config.toml
arch = "mlp"
model = "image classifier"
color_jitter = 0.1
expert_mlp_ratio = 0.5
loss = "cross_entropy"
beta1 = 0.95
shampoo_beta = 0.99
max_grad_norm = 0.5
batch_size = 128
adamw_weight_decay_other_params = 0
Rows from expert 5 of block 2, named by matrix and row number. Rows with one number belong to one neuron. Each number is 200 + 30 x the weight over the matrix's rms, rounded and kept within 0 to 999. All counts start at 0.
# up: expert up (model.blocks.2.mlp.up, 8x256x512), inputs 384-511
# down: expert down (model.blocks.2.mlp.down, 8x512x256, transposed), outputs 384-511
up.222,223,243,213,203,195,183,174,234,186,206,196,214,195,226,212,193,239,209,214,199,194,170,197,183,220,240,164,211,206,223,176,188,202,217,243,195,193,201,188,205,189,212,191,213,217,216,210,242,210,138,229,214,173,204,199,213,172,173,216,199,188,142,194,214,201,209,190,206,178,217,174,185,189,214,219,162,184,212,219,223,209,230,191,205,211,196,161,128,199,188,188,215,187,229,189,198,193,274,211,173,183,189,208,222,178,190,176,221,258,177,228,217,184,191,178,194,201,203,183,212,185,195,200,246,195,196,196,208
up.223,215,188,200,188,174,241,215,221,203,144,247,248,236,154,218,200,236,224,168,141,217,272,182,209,161,221,181,189,194,185,190,251,190,189,217,224,196,237,189,186,192,200,230,234,233,206,209,94,196,234,187,191,118,238,208,171,180,198,204,191,207,239,159,221,245,216,209,205,243,202,186,188,209,203,207,222,266,191,231,220,182,231,203,216,242,164,189,186,196,208,182,204,118,194,199,252,241,228,247,207,166,226,209,225,177,223,254,244,246,238,204,243,206,191,164,172,170,188,172,178,225,191,235,173,176,203,190,210
up.224,208,227,209,159,239,143,201,182,230,205,262,217,195,214,240,198,215,221,231,209,204,153,184,188,237,207,225,200,226,206,180,255,265,202,215,159,248,173,180,183,192,145,198,194,224,214,232,160,227,178,192,192,147,227,223,206,184,225,187,204,175,191,219,175,188,178,158,225,164,222,245,201,215,212,165,194,171,211,189,215,189,160,167,234,212,210,176,198,168,212,183,243,239,140,221,209,206,231,189,239,190,208,179,111,179,232,179,151,184,183,213,257,201,191,140,227,181,194,207,239,177,168,220,187,219,223,189,114
up.225,213,187,214,205,150,210,181,202,187,164,162,184,219,185,205,183,195,228,180,165,240,198,174,214,273,199,197,140,168,232,220,235,181,201,204,178,175,183,265,254,211,208,217,231,202,240,189,209,232,217,229,174,172,178,217,214,198,154,178,190,188,184,170,220,186,227,213,262,198,210,217,188,212,213,216,195,179,232,201,202,177,234,177,190,225,214,196,290,207,198,170,200,201,191,173,227,170,201,223,233,207,226,198,196,185,224,232,179,184,168,225,224,220,114,155,155,193,164,199,219,171,240,187,183,178,251,230,213
up.226,213,203,195,198,185,190,195,148,152,183,182,200,143,179,220,185,202,180,208,182,196,184,233,212,207,223,185,202,129,183,183,188,215,192,177,163,210,202,197,263,266,186,164,197,223,204,220,199,166,185,242,191,161,159,248,154,206,181,231,208,221,217,183,184,164,215,180,245,182,187,178,215,219,218,185,255,183,149,233,182,175,172,181,200,196,220,220,145,178,176,211,189,147,179,227,172,202,213,216,225,196,203,232,209,224,225,225,216,230,222,179,140,226,240,243,138,198,227,200,156,216,191,228,227,185,184,196,200
up.227,229,241,217,210,266,270,204,208,149,201,144,183,183,127,179,212,240,154,240,201,212,214,270,232,234,198,241,262,249,148,275,244,203,213,155,239,194,185,222,176,132,161,212,207,183,190,182,237,198,210,185,180,139,191,191,214,186,187,182,264,221,247,208,215,226,189,263,232,166,251,211,231,231,233,168,218,207,254,170,202,102,226,216,189,194,182,188,219,201,218,229,230,223,153,202,171,191,213,119,228,239,182,169,247,139,252,246,200,168,199,179,159,210,150,238,127,248,182,159,150,227,243,235,204,217,152,207,260
up.228,174,158,214,224,177,171,195,195,210,181,193,200,224,208,178,196,186,199,164,233,238,155,219,212,197,211,218,241,202,181,197,214,197,167,195,222,164,186,184,215,224,188,156,220,169,222,184,170,206,227,169,205,193,213,182,202,230,239,200,183,201,198,186,194,186,196,200,228,207,191,184,200,189,199,164,225,241,212,155,215,222,197,188,173,212,197,192,196,214,175,147,221,268,202,211,225,197,181,174,192,192,193,195,222,211,216,188,189,189,215,203,237,209,142,198,197,211,180,168,198,165,196,196,226,207,165,172,179
up.229,256,193,209,259,232,151,186,240,203,161,262,181,216,199,224,184,223,232,205,143,216,180,246,185,192,174,194,182,198,171,256,197,227,230,171,185,160,216,172,208,194,247,249,268,207,215,199,211,222,183,214,238,144,227,191,193,167,165,205,187,209,232,201,222,190,205,201,201,190,186,203,197,198,208,184,233,265,230,221,238,258,204,190,211,213,217,214,201,238,171,250,187,191,219,214,244,223,175,216,180,228,206,109,187,214,220,252,181,200,195,238,248,279,231,187,161,197,149,180,195,194,207,209,203,165,202,221,210
up.230,201,231,168,216,163,194,99,207,164,171,273,204,219,139,194,223,159,209,50,196,211,196,234,172,275,166,200,192,149,224,143,195,176,178,201,205,220,176,234,183,188,226,158,221,227,236,200,192,193,238,230,178,238,218,252,212,199,218,239,212,204,155,243,191,197,206,189,260,211,207,189,203,176,187,217,195,170,217,208,189,187,202,189,191,144,171,200,249,239,206,203,206,142,213,205,212,158,213,268,163,213,171,208,206,230,199,156,227,218,168,224,239,227,153,218,188,182,244,238,305,219,192,159,160,226,225,173,179
up.231,203,154,202,159,157,182,165,111,157,184,223,260,174,191,211,262,221,223,242,189,182,218,193,170,261,209,223,166,211,167,171,194,203,215,213,222,142,195,223,167,171,132,219,200,185,174,207,251,160,231,208,204,123,158,216,202,220,265,147,167,183,235,176,184,237,241,282,272,186,188,175,253,194,148,179,185,174,167,156,178,173,193,192,212,242,180,229,207,171,193,201,201,259,198,198,245,182,197,218,211,179,273,226,280,202,231,72,157,229,173,159,221,189,140,146,188,217,180,198,196,205,191,205,245,203,195,237,201
up.232,191,220,260,192,153,187,173,172,152,196,160,183,185,215,186,191,203,140,253,171,162,195,193,223,239,184,177,222,253,209,252,209,177,220,210,193,199,214,197,212,208,271,254,149,180,180,223,33,236,200,245,207,103,254,224,193,207,145,258,228,217,139,256,201,189,232,191,198,220,231,215,262,222,180,168,200,196,204,196,196,180,170,215,231,162,248,205,208,164,186,212,189,259,158,159,122,204,200,219,185,137,232,226,205,240,214,101,212,265,238,185,187,244,197,202,261,192,274,262,244,230,215,208,185,215,259,201,201
up.233,198,191,186,212,209,230,216,197,201,226,213,173,207,277,166,180,204,214,135,250,177,174,199,212,191,216,201,194,199,209,161,198,214,208,169,252,205,196,220,202,165,151,183,183,223,191,168,159,204,231,187,220,202,173,183,187,235,233,212,122,225,181,210,240,162,206,209,187,231,191,281,191,213,219,211,156,163,276,190,239,221,276,201,158,197,230,191,219,198,190,134,186,156,181,196,185,197,202,217,190,178,206,173,248,205,247,207,211,192,200,196,189,223,231,161,182,210,198,219,207,222,207,210,204,212,239,246,180
up.234,209,244,189,195,243,227,179,230,231,247,204,214,238,203,215,194,188,247,169,150,184,226,221,219,206,217,163,190,201,228,219,221,236,216,241,209,185,231,193,223,159,203,229,222,224,200,215,192,223,170,192,193,216,198,275,238,190,192,153,184,204,231,204,251,209,157,180,187,236,230,224,204,184,220,205,243,191,195,208,183,202,173,220,203,200,188,194,165,206,205,196,177,178,157,190,167,178,185,234,225,135,235,216,145,173,158,218,189,218,204,181,236,173,237,189,188,235,192,218,231,181,187,187,234,218,201,195,167
up.235,186,207,185,215,217,161,184,223,162,192,158,196,237,202,119,192,196,232,235,217,191,201,172,190,176,206,174,202,193,170,196,187,217,218,178,160,248,210,175,229,210,151,290,223,192,129,200,215,196,164,218,176,209,199,279,173,204,203,191,206,195,264,181,220,196,217,225,205,259,214,240,201,218,200,175,171,197,181,232,213,203,187,175,233,183,176,182,272,202,154,167,185,197,158,215,233,186,210,203,229,219,259,209,126,221,181,102,164,168,204,203,209,163,222,210,217,180,196,164,185,178,171,256,205,196,181,199,195
up.236,220,197,230,221,189,217,167,229,186,189,195,208,262,207,137,201,198,149,205,221,226,219,262,197,215,193,160,215,210,209,161,181,225,190,209,221,162,199,211,210,197,178,181,152,197,249,254,162,202,257,173,190,221,224,196,237,219,275,169,195,175,189,190,218,166,218,201,182,139,211,195,217,221,153,240,226,145,181,174,189,218,202,233,191,166,199,209,259,190,225,179,259,180,245,237,150,157,167,188,219,182,163,218,242,185,126,199,178,192,177,201,198,186,226,135,209,176,223,150,189,217,254,162,291,180,223,169,207
up.237,181,200,157,145,230,218,205,146,196,204,203,239,205,219,189,196,216,215,144,190,172,186,211,222,194,179,175,207,229,203,198,220,164,249,241,228,222,231,154,241,203,202,175,220,227,194,180,152,190,175,166,183,230,209,155,187,190,212,230,166,197,183,182,177,211,214,255,188,203,254,198,211,207,209,203,196,162,155,189,220,183,201,180,191,190,218,227,215,193,225,183,213,193,202,183,193,216,200,191,213,221,185,189,139,161,169,128,207,205,193,203,172,167,233,251,190,220,198,202,183,185,228,196,231,208,159,231,172
up.238,189,156,186,222,182,214,200,214,285,214,231,220,218,165,194,199,197,187,209,212,188,213,201,153,172,234,215,192,163,142,235,206,193,177,167,199,178,190,199,185,222,205,212,233,206,228,239,220,192,181,197,233,206,260,191,194,205,183,227,186,211,196,215,212,200,253,210,185,211,201,208,204,242,213,195,226,187,209,220,174,251,220,223,183,250,179,236,199,168,176,177,181,225,182,175,264,217,227,229,189,182,210,223,189,176,162,226,226,237,178,236,193,179,183,271,166,215,233,229,172,172,246,183,155,197,227,193,196
up.239,222,231,196,220,169,174,236,233,132,229,120,209,149,196,203,206,190,196,265,199,204,246,204,193,183,247,187,293,253,273,239,147,198,162,212,285,206,218,182,211,188,145,201,204,207,188,190,175,229,251,206,205,190,195,258,248,238,189,164,208,197,198,199,186,174,134,206,260,187,193,229,238,176,251,150,146,185,226,234,175,203,241,238,210,228,243,241,183,244,219,208,215,252,246,228,229,130,152,203,273,204,234,190,263,88,130,144,212,219,151,200,219,196,204,209,208,189,192,227,289,189,185,207,257,184,236,178,161
up.240,153,170,218,220,181,210,208,156,218,241,219,210,221,147,183,250,192,140,154,224,194,207,166,200,193,239,186,196,155,221,196,212,196,240,174,214,206,211,214,212,215,196,213,218,142,192,184,202,224,180,237,219,229,200,187,247,231,248,115,189,202,258,251,191,216,164,237,239,239,253,186,225,199,150,197,197,210,189,170,239,193,212,178,214,163,197,196,200,174,202,194,183,216,229,151,188,223,216,203,235,154,121,194,259,272,138,234,177,175,197,162,223,208,162,274,187,264,225,196,202,225,186,192,172,232,207,161,202
up.241,191,199,171,225,235,184,227,222,182,227,231,173,236,192,179,176,188,224,170,274,202,232,217,179,148,242,205,227,216,227,241,182,201,229,178,152,183,176,193,189,180,209,220,254,173,220,236,184,166,248,175,205,220,175,197,237,184,209,202,195,167,128,216,220,214,208,229,159,195,190,225,229,183,163,197,201,233,166,210,157,276,168,208,226,211,155,171,173,192,225,219,241,186,210,157,214,188,181,195,240,226,237,175,114,163,222,228,194,217,203,215,184,151,195,169,193,206,204,205,208,195,208,171,214,152,168,171,173
up.242,204,235,206,166,225,254,186,183,201,235,198,254,233,224,194,200,200,146,245,202,201,214,204,187,196,219,221,186,175,206,188,188,172,203,202,204,188,210,234,190,232,171,212,189,227,255,182,224,164,225,226,193,152,179,227,201,174,172,206,178,180,273,213,189,217,205,203,176,159,162,226,203,205,212,241,216,155,165,200,229,172,197,250,182,265,195,147,197,219,189,219,208,183,193,176,186,194,186,224,180,225,145,169,191,188,219,203,197,216,216,284,228,195,170,160,184,201,192,169,230,199,171,206,224,219,207,185,165
up.243,224,182,148,229,104,189,194,213,161,198,208,184,149,211,237,202,156,192,268,193,154,171,194,174,204,185,188,216,176,196,217,182,195,168,206,175,173,171,223,214,174,136,214,212,147,213,227,260,218,195,227,192,176,219,248,170,219,232,203,222,215,208,205,208,182,220,230,185,236,187,230,176,215,198,193,220,221,177,215,205,214,217,186,200,222,233,186,155,177,197,185,210,248,224,174,191,196,170,216,233,248,199,218,233,216,158,228,217,174,200,142,192,210,195,210,212,206,214,136,171,209,248,200,259,186,207,174,216
up.244,196,180,220,232,180,250,201,201,212,187,182,212,218,223,201,139,182,234,287,159,227,202,158,200,193,248,204,125,169,186,182,192,218,210,208,222,182,168,196,207,218,229,208,185,225,232,208,191,196,189,198,182,194,217,142,231,163,211,239,192,207,233,192,232,151,180,160,191,158,201,221,159,192,195,213,218,215,225,161,197,193,206,206,188,184,245,223,174,196,215,173,214,196,246,187,188,179,184,187,200,175,172,222,198,183,229,255,174,203,173,222,207,181,191,214,171,154,218,190,305,186,167,191,179,169,199,204,195
up.245,215,244,208,197,269,171,204,199,218,286,191,193,176,206,174,198,203,195,197,210,213,244,174,204,180,208,248,200,218,258,185,203,249,158,183,169,202,245,207,230,171,161,230,201,203,213,195,155,234,185,173,216,213,201,199,173,227,155,228,178,199,212,188,210,201,209,174,158,210,191,205,203,194,172,186,261,212,205,193,178,218,175,214,183,203,205,176,233,168,208,145,262,153,197,136,237,236,191,206,214,256,174,207,178,166,192,290,182,228,232,212,216,195,211,150,146,206,178,292,274,209,212,171,191,189,214,221,150
up.246,156,252,181,226,182,252,231,197,195,238,187,189,186,195,156,207,196,162,264,218,222,201,176,224,147,231,221,211,178,218,188,206,221,194,182,199,238,185,200,154,227,231,174,225,198,226,188,243,190,192,175,236,210,181,144,249,189,207,228,265,193,184,219,176,200,174,169,209,231,238,187,186,205,198,155,215,179,222,253,189,179,195,217,201,209,187,203,221,223,220,174,230,154,129,215,227,206,182,212,207,183,237,193,207,192,232,193,188,161,194,190,189,230,195,212,177,202,173,241,218,255,216,163,183,214,210,165,183
up.247,187,144,208,159,258,192,163,178,194,206,198,202,213,182,91,281,233,221,193,153,211,224,172,207,200,167,226,175,235,201,241,152,194,232,202,241,227,267,199,245,211,182,170,177,147,219,164,217,236,134,202,190,186,202,224,209,208,256,163,218,222,249,225,185,192,163,211,211,194,161,193,187,203,192,197,202,222,175,192,161,200,200,235,221,149,218,194,209,178,260,226,248,205,202,177,180,226,159,182,212,228,232,149,210,140,181,183,172,204,199,220,248,198,214,283,206,217,247,154,232,193,159,214,216,222,224,213,224
up.248,208,196,216,210,125,244,161,187,193,181,244,128,207,178,253,237,216,198,206,215,218,220,268,161,200,164,209,189,184,167,200,265,250,175,193,227,192,223,225,145,158,222,146,195,247,246,187,218,177,197,221,190,205,206,221,217,191,127,181,207,203,216,217,197,171,173,216,268,169,216,183,220,219,183,221,122,235,159,214,219,196,250,217,187,208,212,210,141,196,174,215,235,247,155,215,224,196,204,235,163,251,247,186,205,130,181,217,216,184,180,206,164,198,216,230,180,169,218,183,214,206,182,221,229,208,203,196,185
down.222,184,221,222,168,197,175,166,157,140,202,187,187,171,201,150,187,172,155,193,213,192,208,208,240,186,186,268,228,226,159,170,191,243,210,209,223,197,175,158,209,238,282,212,194,217,193,190,197,172,222,161,235,185,206,208,226,214,180,209,202,186,172,214,233,197,202,206,224,200,272,185,197,203,186,217,148,183,233,199,227,173,208,249,186,219,204,216,216,207,262,182,220,200,231,205,154,214,231,244,205,119,226,176,173,163,215,198,210,223,211,229,200,180,227,165,203,201,176,208,207,179,171,199,207,191,208,220,211
down.223,233,201,219,197,276,206,218,194,196,205,223,205,177,183,209,215,174,188,220,197,181,161,188,216,224,190,209,231,232,161,216,180,233,245,231,194,188,199,238,180,168,255,169,186,243,191,189,192,196,184,184,175,195,175,85,149,224,213,177,234,198,237,189,227,197,175,220,216,192,181,230,164,198,182,205,229,202,204,213,201,185,171,221,225,194,192,249,217,165,217,237,213,149,211,175,145,206,213,220,203,231,215,193,204,207,179,191,240,194,198,185,215,184,146,143,248,204,209,176,263,197,206,171,250,156,173,173,184
down.224,204,202,199,211,228,234,199,200,213,216,202,184,203,176,167,201,171,184,194,207,215,178,202,182,202,186,181,165,188,170,122,160,227,213,189,179,202,214,178,229,187,182,250,161,195,276,182,180,183,213,221,202,232,132,179,226,203,185,240,253,222,189,213,244,201,207,209,143,188,139,222,174,193,235,208,183,223,196,214,206,196,212,189,182,164,138,222,226,162,167,163,226,182,248,234,269,177,185,241,248,168,183,163,217,150,210,194,178,174,292,121,175,174,200,227,230,180,194,208,259,245,202,233,199,181,195,192,244
down.225,203,205,210,178,222,180,198,189,205,187,203,197,210,194,225,174,200,199,235,184,184,195,252,201,222,232,186,215,170,205,247,192,168,151,186,174,195,181,220,164,154,144,188,232,216,232,170,207,192,257,167,212,222,190,227,210,212,228,247,222,192,201,226,208,247,200,187,282,215,242,223,182,211,202,214,157,209,190,172,211,214,250,238,229,210,184,211,140,208,204,181,231,202,173,245,200,210,170,157,159,205,180,252,191,243,241,179,156,220,241,181,202,239,204,171,210,186,213,186,222,187,147,246,171,179,230,176,174
down.226,229,251,169,252,196,183,202,254,250,213,254,215,219,237,199,227,209,208,221,216,201,233,244,185,188,185,235,161,159,159,187,210,133,205,203,199,166,224,176,154,179,194,229,201,178,164,208,202,209,221,165,205,229,181,211,190,200,200,183,165,200,216,166,197,230,172,213,202,206,204,220,207,194,210,193,207,259,183,176,264,239,204,211,216,197,199,212,204,199,269,216,191,234,142,202,213,199,236,140,202,196,287,131,224,161,226,154,198,199,103,223,211,246,215,182,238,222,202,200,244,193,186,150,235,195,174,200,172
down.227,221,224,225,177,187,175,185,233,192,211,197,256,194,188,205,210,153,191,115,167,211,268,227,203,162,157,200,201,312,184,227,129,158,223,222,122,214,196,258,217,294,168,190,199,169,195,185,223,170,224,199,192,189,168,257,210,242,159,202,176,198,135,208,183,204,171,152,161,188,139,221,201,147,228,159,214,212,122,160,143,176,218,214,234,211,186,236,231,205,201,172,179,193,150,180,232,208,178,198,150,196,107,184,165,252,172,157,144,222,269,240,156,160,131,155,194,111,218,196,159,191,204,178,223,192,179,168,175
down.228,185,251,229,248,112,222,244,253,202,239,225,225,219,191,166,170,183,224,160,182,188,264,180,174,181,219,235,193,209,209,167,229,204,227,145,206,214,222,168,211,185,217,181,196,208,197,195,189,192,229,184,194,197,206,230,217,169,193,156,225,236,144,212,210,205,178,211,180,198,231,232,204,177,216,182,224,167,237,203,171,171,215,190,204,193,198,211,180,213,198,232,176,221,219,205,173,212,208,135,143,164,246,158,196,199,214,165,225,170,158,228,188,176,235,183,186,171,236,187,183,212,177,202,225,196,195,170,186
down.229,239,200,236,161,186,232,159,204,213,212,198,194,208,182,197,201,221,172,231,163,185,122,211,225,207,264,204,226,199,211,200,199,191,192,182,198,206,181,185,216,149,215,165,195,214,215,187,190,199,178,225,216,170,166,228,241,228,255,204,199,221,144,237,195,197,179,194,131,182,209,221,171,197,205,218,193,180,172,194,249,157,172,202,249,176,210,210,179,197,238,186,198,262,192,240,254,219,202,231,219,235,193,188,220,186,178,155,195,160,199,174,199,216,242,168,234,204,174,196,190,200,223,211,172,167,193,225,218
down.230,180,230,189,178,169,213,180,195,178,217,161,215,226,262,159,210,163,196,253,206,219,275,181,187,209,195,211,204,167,148,211,250,274,213,172,175,167,190,194,134,231,179,142,158,191,213,185,266,228,226,167,211,232,141,256,223,182,192,174,190,196,232,218,227,214,228,223,153,204,129,195,201,192,225,164,192,107,236,212,223,219,187,156,188,206,197,282,170,204,208,198,192,218,197,275,213,221,230,180,219,182,147,146,191,214,199,190,223,215,212,160,205,205,166,165,193,206,254,166,185,214,142,190,218,182,209,209,221
down.231,158,187,211,257,72,175,212,171,166,112,158,234,189,226,203,205,217,168,205,207,220,237,214,197,200,142,138,139,223,213,178,232,265,211,156,197,264,258,139,233,209,235,180,142,238,216,199,211,163,175,213,211,198,231,150,205,212,195,204,216,176,197,214,268,195,194,97,180,176,192,210,183,208,133,168,171,194,199,178,214,214,185,193,211,243,259,173,249,258,209,157,161,191,216,215,206,195,197,226,119,222,186,222,209,214,213,285,163,157,225,171,171,213,187,129,255,198,224,218,140,186,219,198,216,220,230,210,166
down.232,189,226,190,213,198,233,269,197,196,219,246,218,196,214,217,207,137,169,209,216,183,147,157,205,206,191,208,202,191,206,207,249,217,197,217,199,233,196,165,256,243,151,244,220,192,229,155,145,212,204,196,194,169,232,154,209,152,153,236,222,218,195,200,230,192,230,251,275,239,237,174,209,197,213,194,175,198,163,174,211,132,205,169,226,198,203,243,202,184,217,210,220,226,177,217,166,180,177,211,258,201,213,204,201,249,257,183,237,255,168,156,248,235,207,170,215,195,129,218,141,200,201,168,179,181,177,190,226
down.233,202,210,223,185,230,191,204,182,195,217,179,176,240,222,173,188,224,242,187,213,186,252,213,206,243,215,207,215,226,188,179,200,184,188,239,213,224,179,182,224,217,202,194,206,219,224,172,216,196,174,208,178,155,209,179,131,174,266,211,219,215,237,181,234,175,163,191,240,207,210,213,236,211,195,220,176,167,214,193,203,186,208,184,217,176,208,197,199,235,213,207,197,214,192,205,212,205,238,214,198,201,200,204,162,209,229,143,234,160,147,157,204,86,151,183,211,241,193,201,138,206,211,196,210,187,195,211,191
down.234,182,186,157,153,187,202,215,179,218,208,188,205,169,211,215,207,210,206,270,186,228,174,199,212,291,206,229,223,169,170,242,204,217,202,191,167,203,188,202,221,198,163,157,170,182,202,188,195,203,244,223,165,185,207,210,263,255,191,199,235,236,225,223,191,187,200,190,231,237,228,163,188,202,189,217,228,182,205,189,213,201,191,195,189,172,204,203,188,184,172,241,183,183,205,199,168,209,208,164,149,182,185,244,184,173,160,219,242,217,201,237,208,163,222,151,169,214,226,204,209,195,198,229,227,207,213,198,185
down.235,151,185,216,213,185,217,184,205,178,198,258,175,187,228,284,234,227,204,186,195,176,198,224,207,238,209,249,264,221,231,215,234,182,183,184,185,230,219,204,225,237,161,202,194,198,226,178,170,192,195,208,238,233,210,204,178,215,214,200,136,204,166,161,219,225,207,175,183,218,170,252,221,204,191,237,221,251,238,172,141,201,186,210,226,217,201,279,231,251,169,173,208,143,236,195,239,257,216,208,214,207,149,222,235,175,227,220,239,188,255,143,184,247,194,161,222,183,218,179,152,223,178,140,169,193,242,191,198
down.236,172,216,197,167,202,260,204,215,115,246,205,222,205,205,122,178,213,218,211,253,185,241,199,193,145,181,255,214,197,244,191,211,150,176,200,217,197,206,199,206,137,201,175,234,211,199,179,223,232,194,198,215,224,285,193,245,208,187,259,213,192,176,178,196,183,182,182,158,165,198,246,164,193,189,212,243,206,264,168,173,145,231,231,182,199,244,190,198,210,142,206,204,175,231,168,192,204,191,184,207,185,232,264,223,178,197,161,146,198,207,216,177,180,209,175,214,188,229,259,172,179,147,229,227,213,213,220,218
down.237,176,212,197,209,214,243,190,175,176,174,176,195,160,221,187,175,205,205,238,189,194,246,189,215,236,239,220,231,161,248,253,201,195,197,246,192,219,216,236,213,185,148,222,210,204,230,229,169,175,191,164,213,224,275,148,269,206,176,233,199,211,234,239,193,212,207,194,172,187,138,195,200,208,212,194,210,178,189,204,240,220,248,250,244,225,225,172,211,194,187,254,202,134,234,205,187,193,157,206,160,194,208,161,222,167,172,193,189,212,203,161,218,208,259,208,257,179,193,191,169,199,198,215,202,228,213,235,187
down.238,207,202,169,146,238,250,170,179,243,179,166,203,161,221,250,222,219,233,147,199,232,151,194,200,172,221,241,201,238,134,227,200,244,184,208,175,161,228,187,210,151,204,246,232,170,152,190,240,180,167,208,211,210,220,194,227,236,156,254,203,195,184,202,177,172,218,157,174,169,187,189,213,187,199,229,206,170,199,235,212,160,219,196,199,214,179,164,196,151,248,159,183,215,167,222,123,290,178,162,184,210,162,192,187,121,205,193,122,178,133,261,191,213,157,201,183,207,217,245,231,160,205,187,147,222,196,161,154
down.239,164,190,195,247,133,237,240,159,167,253,272,220,168,179,240,188,168,247,235,178,160,72,181,158,214,219,189,224,249,212,198,189,234,195,124,149,173,153,196,166,196,187,205,161,256,151,199,220,190,198,173,231,212,227,197,147,198,248,120,213,210,260,190,168,179,227,259,162,162,179,187,199,163,183,209,176,212,214,223,185,236,195,144,169,224,166,170,243,223,208,216,218,181,214,209,207,269,239,189,152,223,229,233,227,159,265,203,233,204,124,207,201,193,197,220,172,222,152,239,166,198,186,239,167,190,160,202,175
down.240,193,212,193,168,265,225,219,210,195,184,202,236,162,219,171,210,232,206,287,204,204,211,152,158,231,219,183,146,196,173,135,147,183,206,220,235,212,186,212,174,256,196,187,244,180,260,257,161,209,153,213,206,248,179,247,152,196,191,253,152,158,191,150,165,170,179,189,203,191,155,192,203,167,207,214,180,151,183,182,169,252,158,193,184,243,196,217,205,197,166,179,175,207,230,151,263,221,221,175,176,216,308,238,208,209,148,219,207,252,212,204,219,220,276,233,131,206,193,211,100,183,195,230,183,171,202,207,249
down.241,212,193,214,189,239,206,203,203,208,248,192,238,192,242,178,171,144,185,226,171,220,152,246,175,157,213,158,191,225,215,179,258,161,214,212,157,205,161,119,204,186,223,214,154,204,231,196,131,179,203,196,203,210,232,165,262,179,126,197,231,200,186,197,216,190,207,243,209,213,169,246,187,137,191,226,167,221,151,238,210,280,144,187,222,240,242,227,286,171,195,164,217,181,202,185,245,199,202,166,234,154,241,233,192,97,272,202,113,200,170,186,218,154,174,182,187,189,202,207,169,186,271,175,201,219,177,202,201
down.242,169,183,184,193,168,233,184,152,137,184,253,247,189,166,215,156,196,220,180,183,184,209,260,233,202,194,176,180,146,250,175,247,216,183,160,228,229,204,162,261,224,170,149,224,166,119,238,207,223,211,183,209,187,196,204,177,192,190,106,238,181,205,176,178,202,204,224,148,265,155,147,189,239,216,225,170,149,94,220,199,215,190,176,199,182,195,192,238,206,199,212,220,213,185,279,194,231,169,292,224,229,185,198,188,146,177,185,189,177,185,170,198,222,216,186,208,224,179,225,189,205,207,185,177,204,185,246,178
down.243,246,166,204,175,163,242,200,215,156,282,196,209,215,187,223,171,133,211,227,233,189,202,225,238,149,189,210,237,208,222,200,243,179,212,180,208,174,246,229,135,210,130,157,190,211,217,199,242,239,180,218,199,178,227,235,154,218,214,142,186,252,126,182,219,255,189,181,208,189,149,232,222,218,144,207,177,168,253,255,176,187,225,206,189,212,233,213,193,210,189,180,176,227,165,195,203,194,175,250,189,209,207,260,208,243,149,204,213,133,203,169,182,249,209,118,199,176,193,198,216,207,162,146,253,268,261,219,210
down.244,193,159,203,193,231,206,225,210,228,205,189,178,189,175,176,177,272,226,175,210,195,209,177,229,139,235,197,219,221,207,158,149,161,193,240,198,193,216,192,196,157,210,207,187,240,183,210,215,200,201,176,158,214,205,165,172,181,220,207,204,196,224,224,229,183,217,209,219,194,185,146,209,181,194,200,196,197,229,228,206,190,241,215,158,222,239,238,254,231,226,242,221,204,183,206,217,224,182,140,220,181,182,226,196,216,184,169,208,188,226,224,177,162,182,164,267,219,177,194,195,226,203,164,169,222,127,220,188
down.245,238,204,212,198,224,129,216,150,163,197,205,164,219,175,139,190,233,206,226,263,240,168,187,166,200,177,210,214,145,171,220,223,255,206,165,187,147,217,193,217,170,220,152,203,188,245,233,128,206,225,240,211,247,145,208,94,217,172,187,211,202,184,215,222,217,220,152,200,179,247,177,166,250,184,204,181,214,207,140,169,273,206,216,203,206,168,189,229,209,151,195,241,186,257,196,257,178,195,178,210,170,191,221,213,239,211,252,227,211,253,227,211,164,220,257,216,152,197,235,203,213,199,212,165,172,257,171,198
down.246,212,262,200,256,190,216,248,199,226,198,202,223,202,198,222,219,212,187,237,185,192,185,186,192,155,177,145,193,191,215,169,183,162,198,224,255,225,178,241,235,206,170,229,177,146,187,193,148,201,216,219,211,213,191,138,225,166,207,247,169,162,283,186,177,192,211,227,182,172,212,198,222,198,183,168,199,193,209,176,206,157,187,208,214,215,223,180,221,170,204,190,234,208,228,229,208,221,171,196,281,173,221,198,154,179,213,159,230,208,256,241,198,182,207,171,149,192,213,251,255,198,136,206,198,204,212,205,160
down.247,203,245,209,198,198,261,188,188,266,207,210,151,224,185,187,236,152,195,181,218,145,243,163,178,188,216,170,210,207,193,237,146,210,199,186,198,186,197,187,195,213,205,209,168,173,212,180,214,179,232,176,209,152,193,216,224,142,197,202,221,199,244,213,157,204,197,240,227,196,203,209,230,248,160,204,247,189,203,231,242,232,169,202,197,177,204,173,216,199,217,175,186,191,208,197,223,150,200,213,107,226,180,199,207,188,154,216,191,179,191,142,182,158,211,203,162,201,222,217,178,181,189,192,171,204,167,242,234
down.248,203,195,190,198,192,173,204,230,160,204,241,223,195,194,212,181,191,202,187,181,166,292,243,193,189,203,239,173,232,198,137,198,254,179,225,184,205,154,146,204,137,236,177,220,188,220,206,233,181,188,190,177,203,188,180,154,190,156,199,213,222,155,173,159,215,216,175,173,186,149,250,204,198,234,220,215,204,258,180,212,168,231,187,159,211,194,206,151,205,248,241,219,162,227,201,193,179,227,197,164,222,167,247,159,185,232,209,226,132,142,233,206,214,207,165,233,178,199,241,235,173,198,187,252,229,206,173,131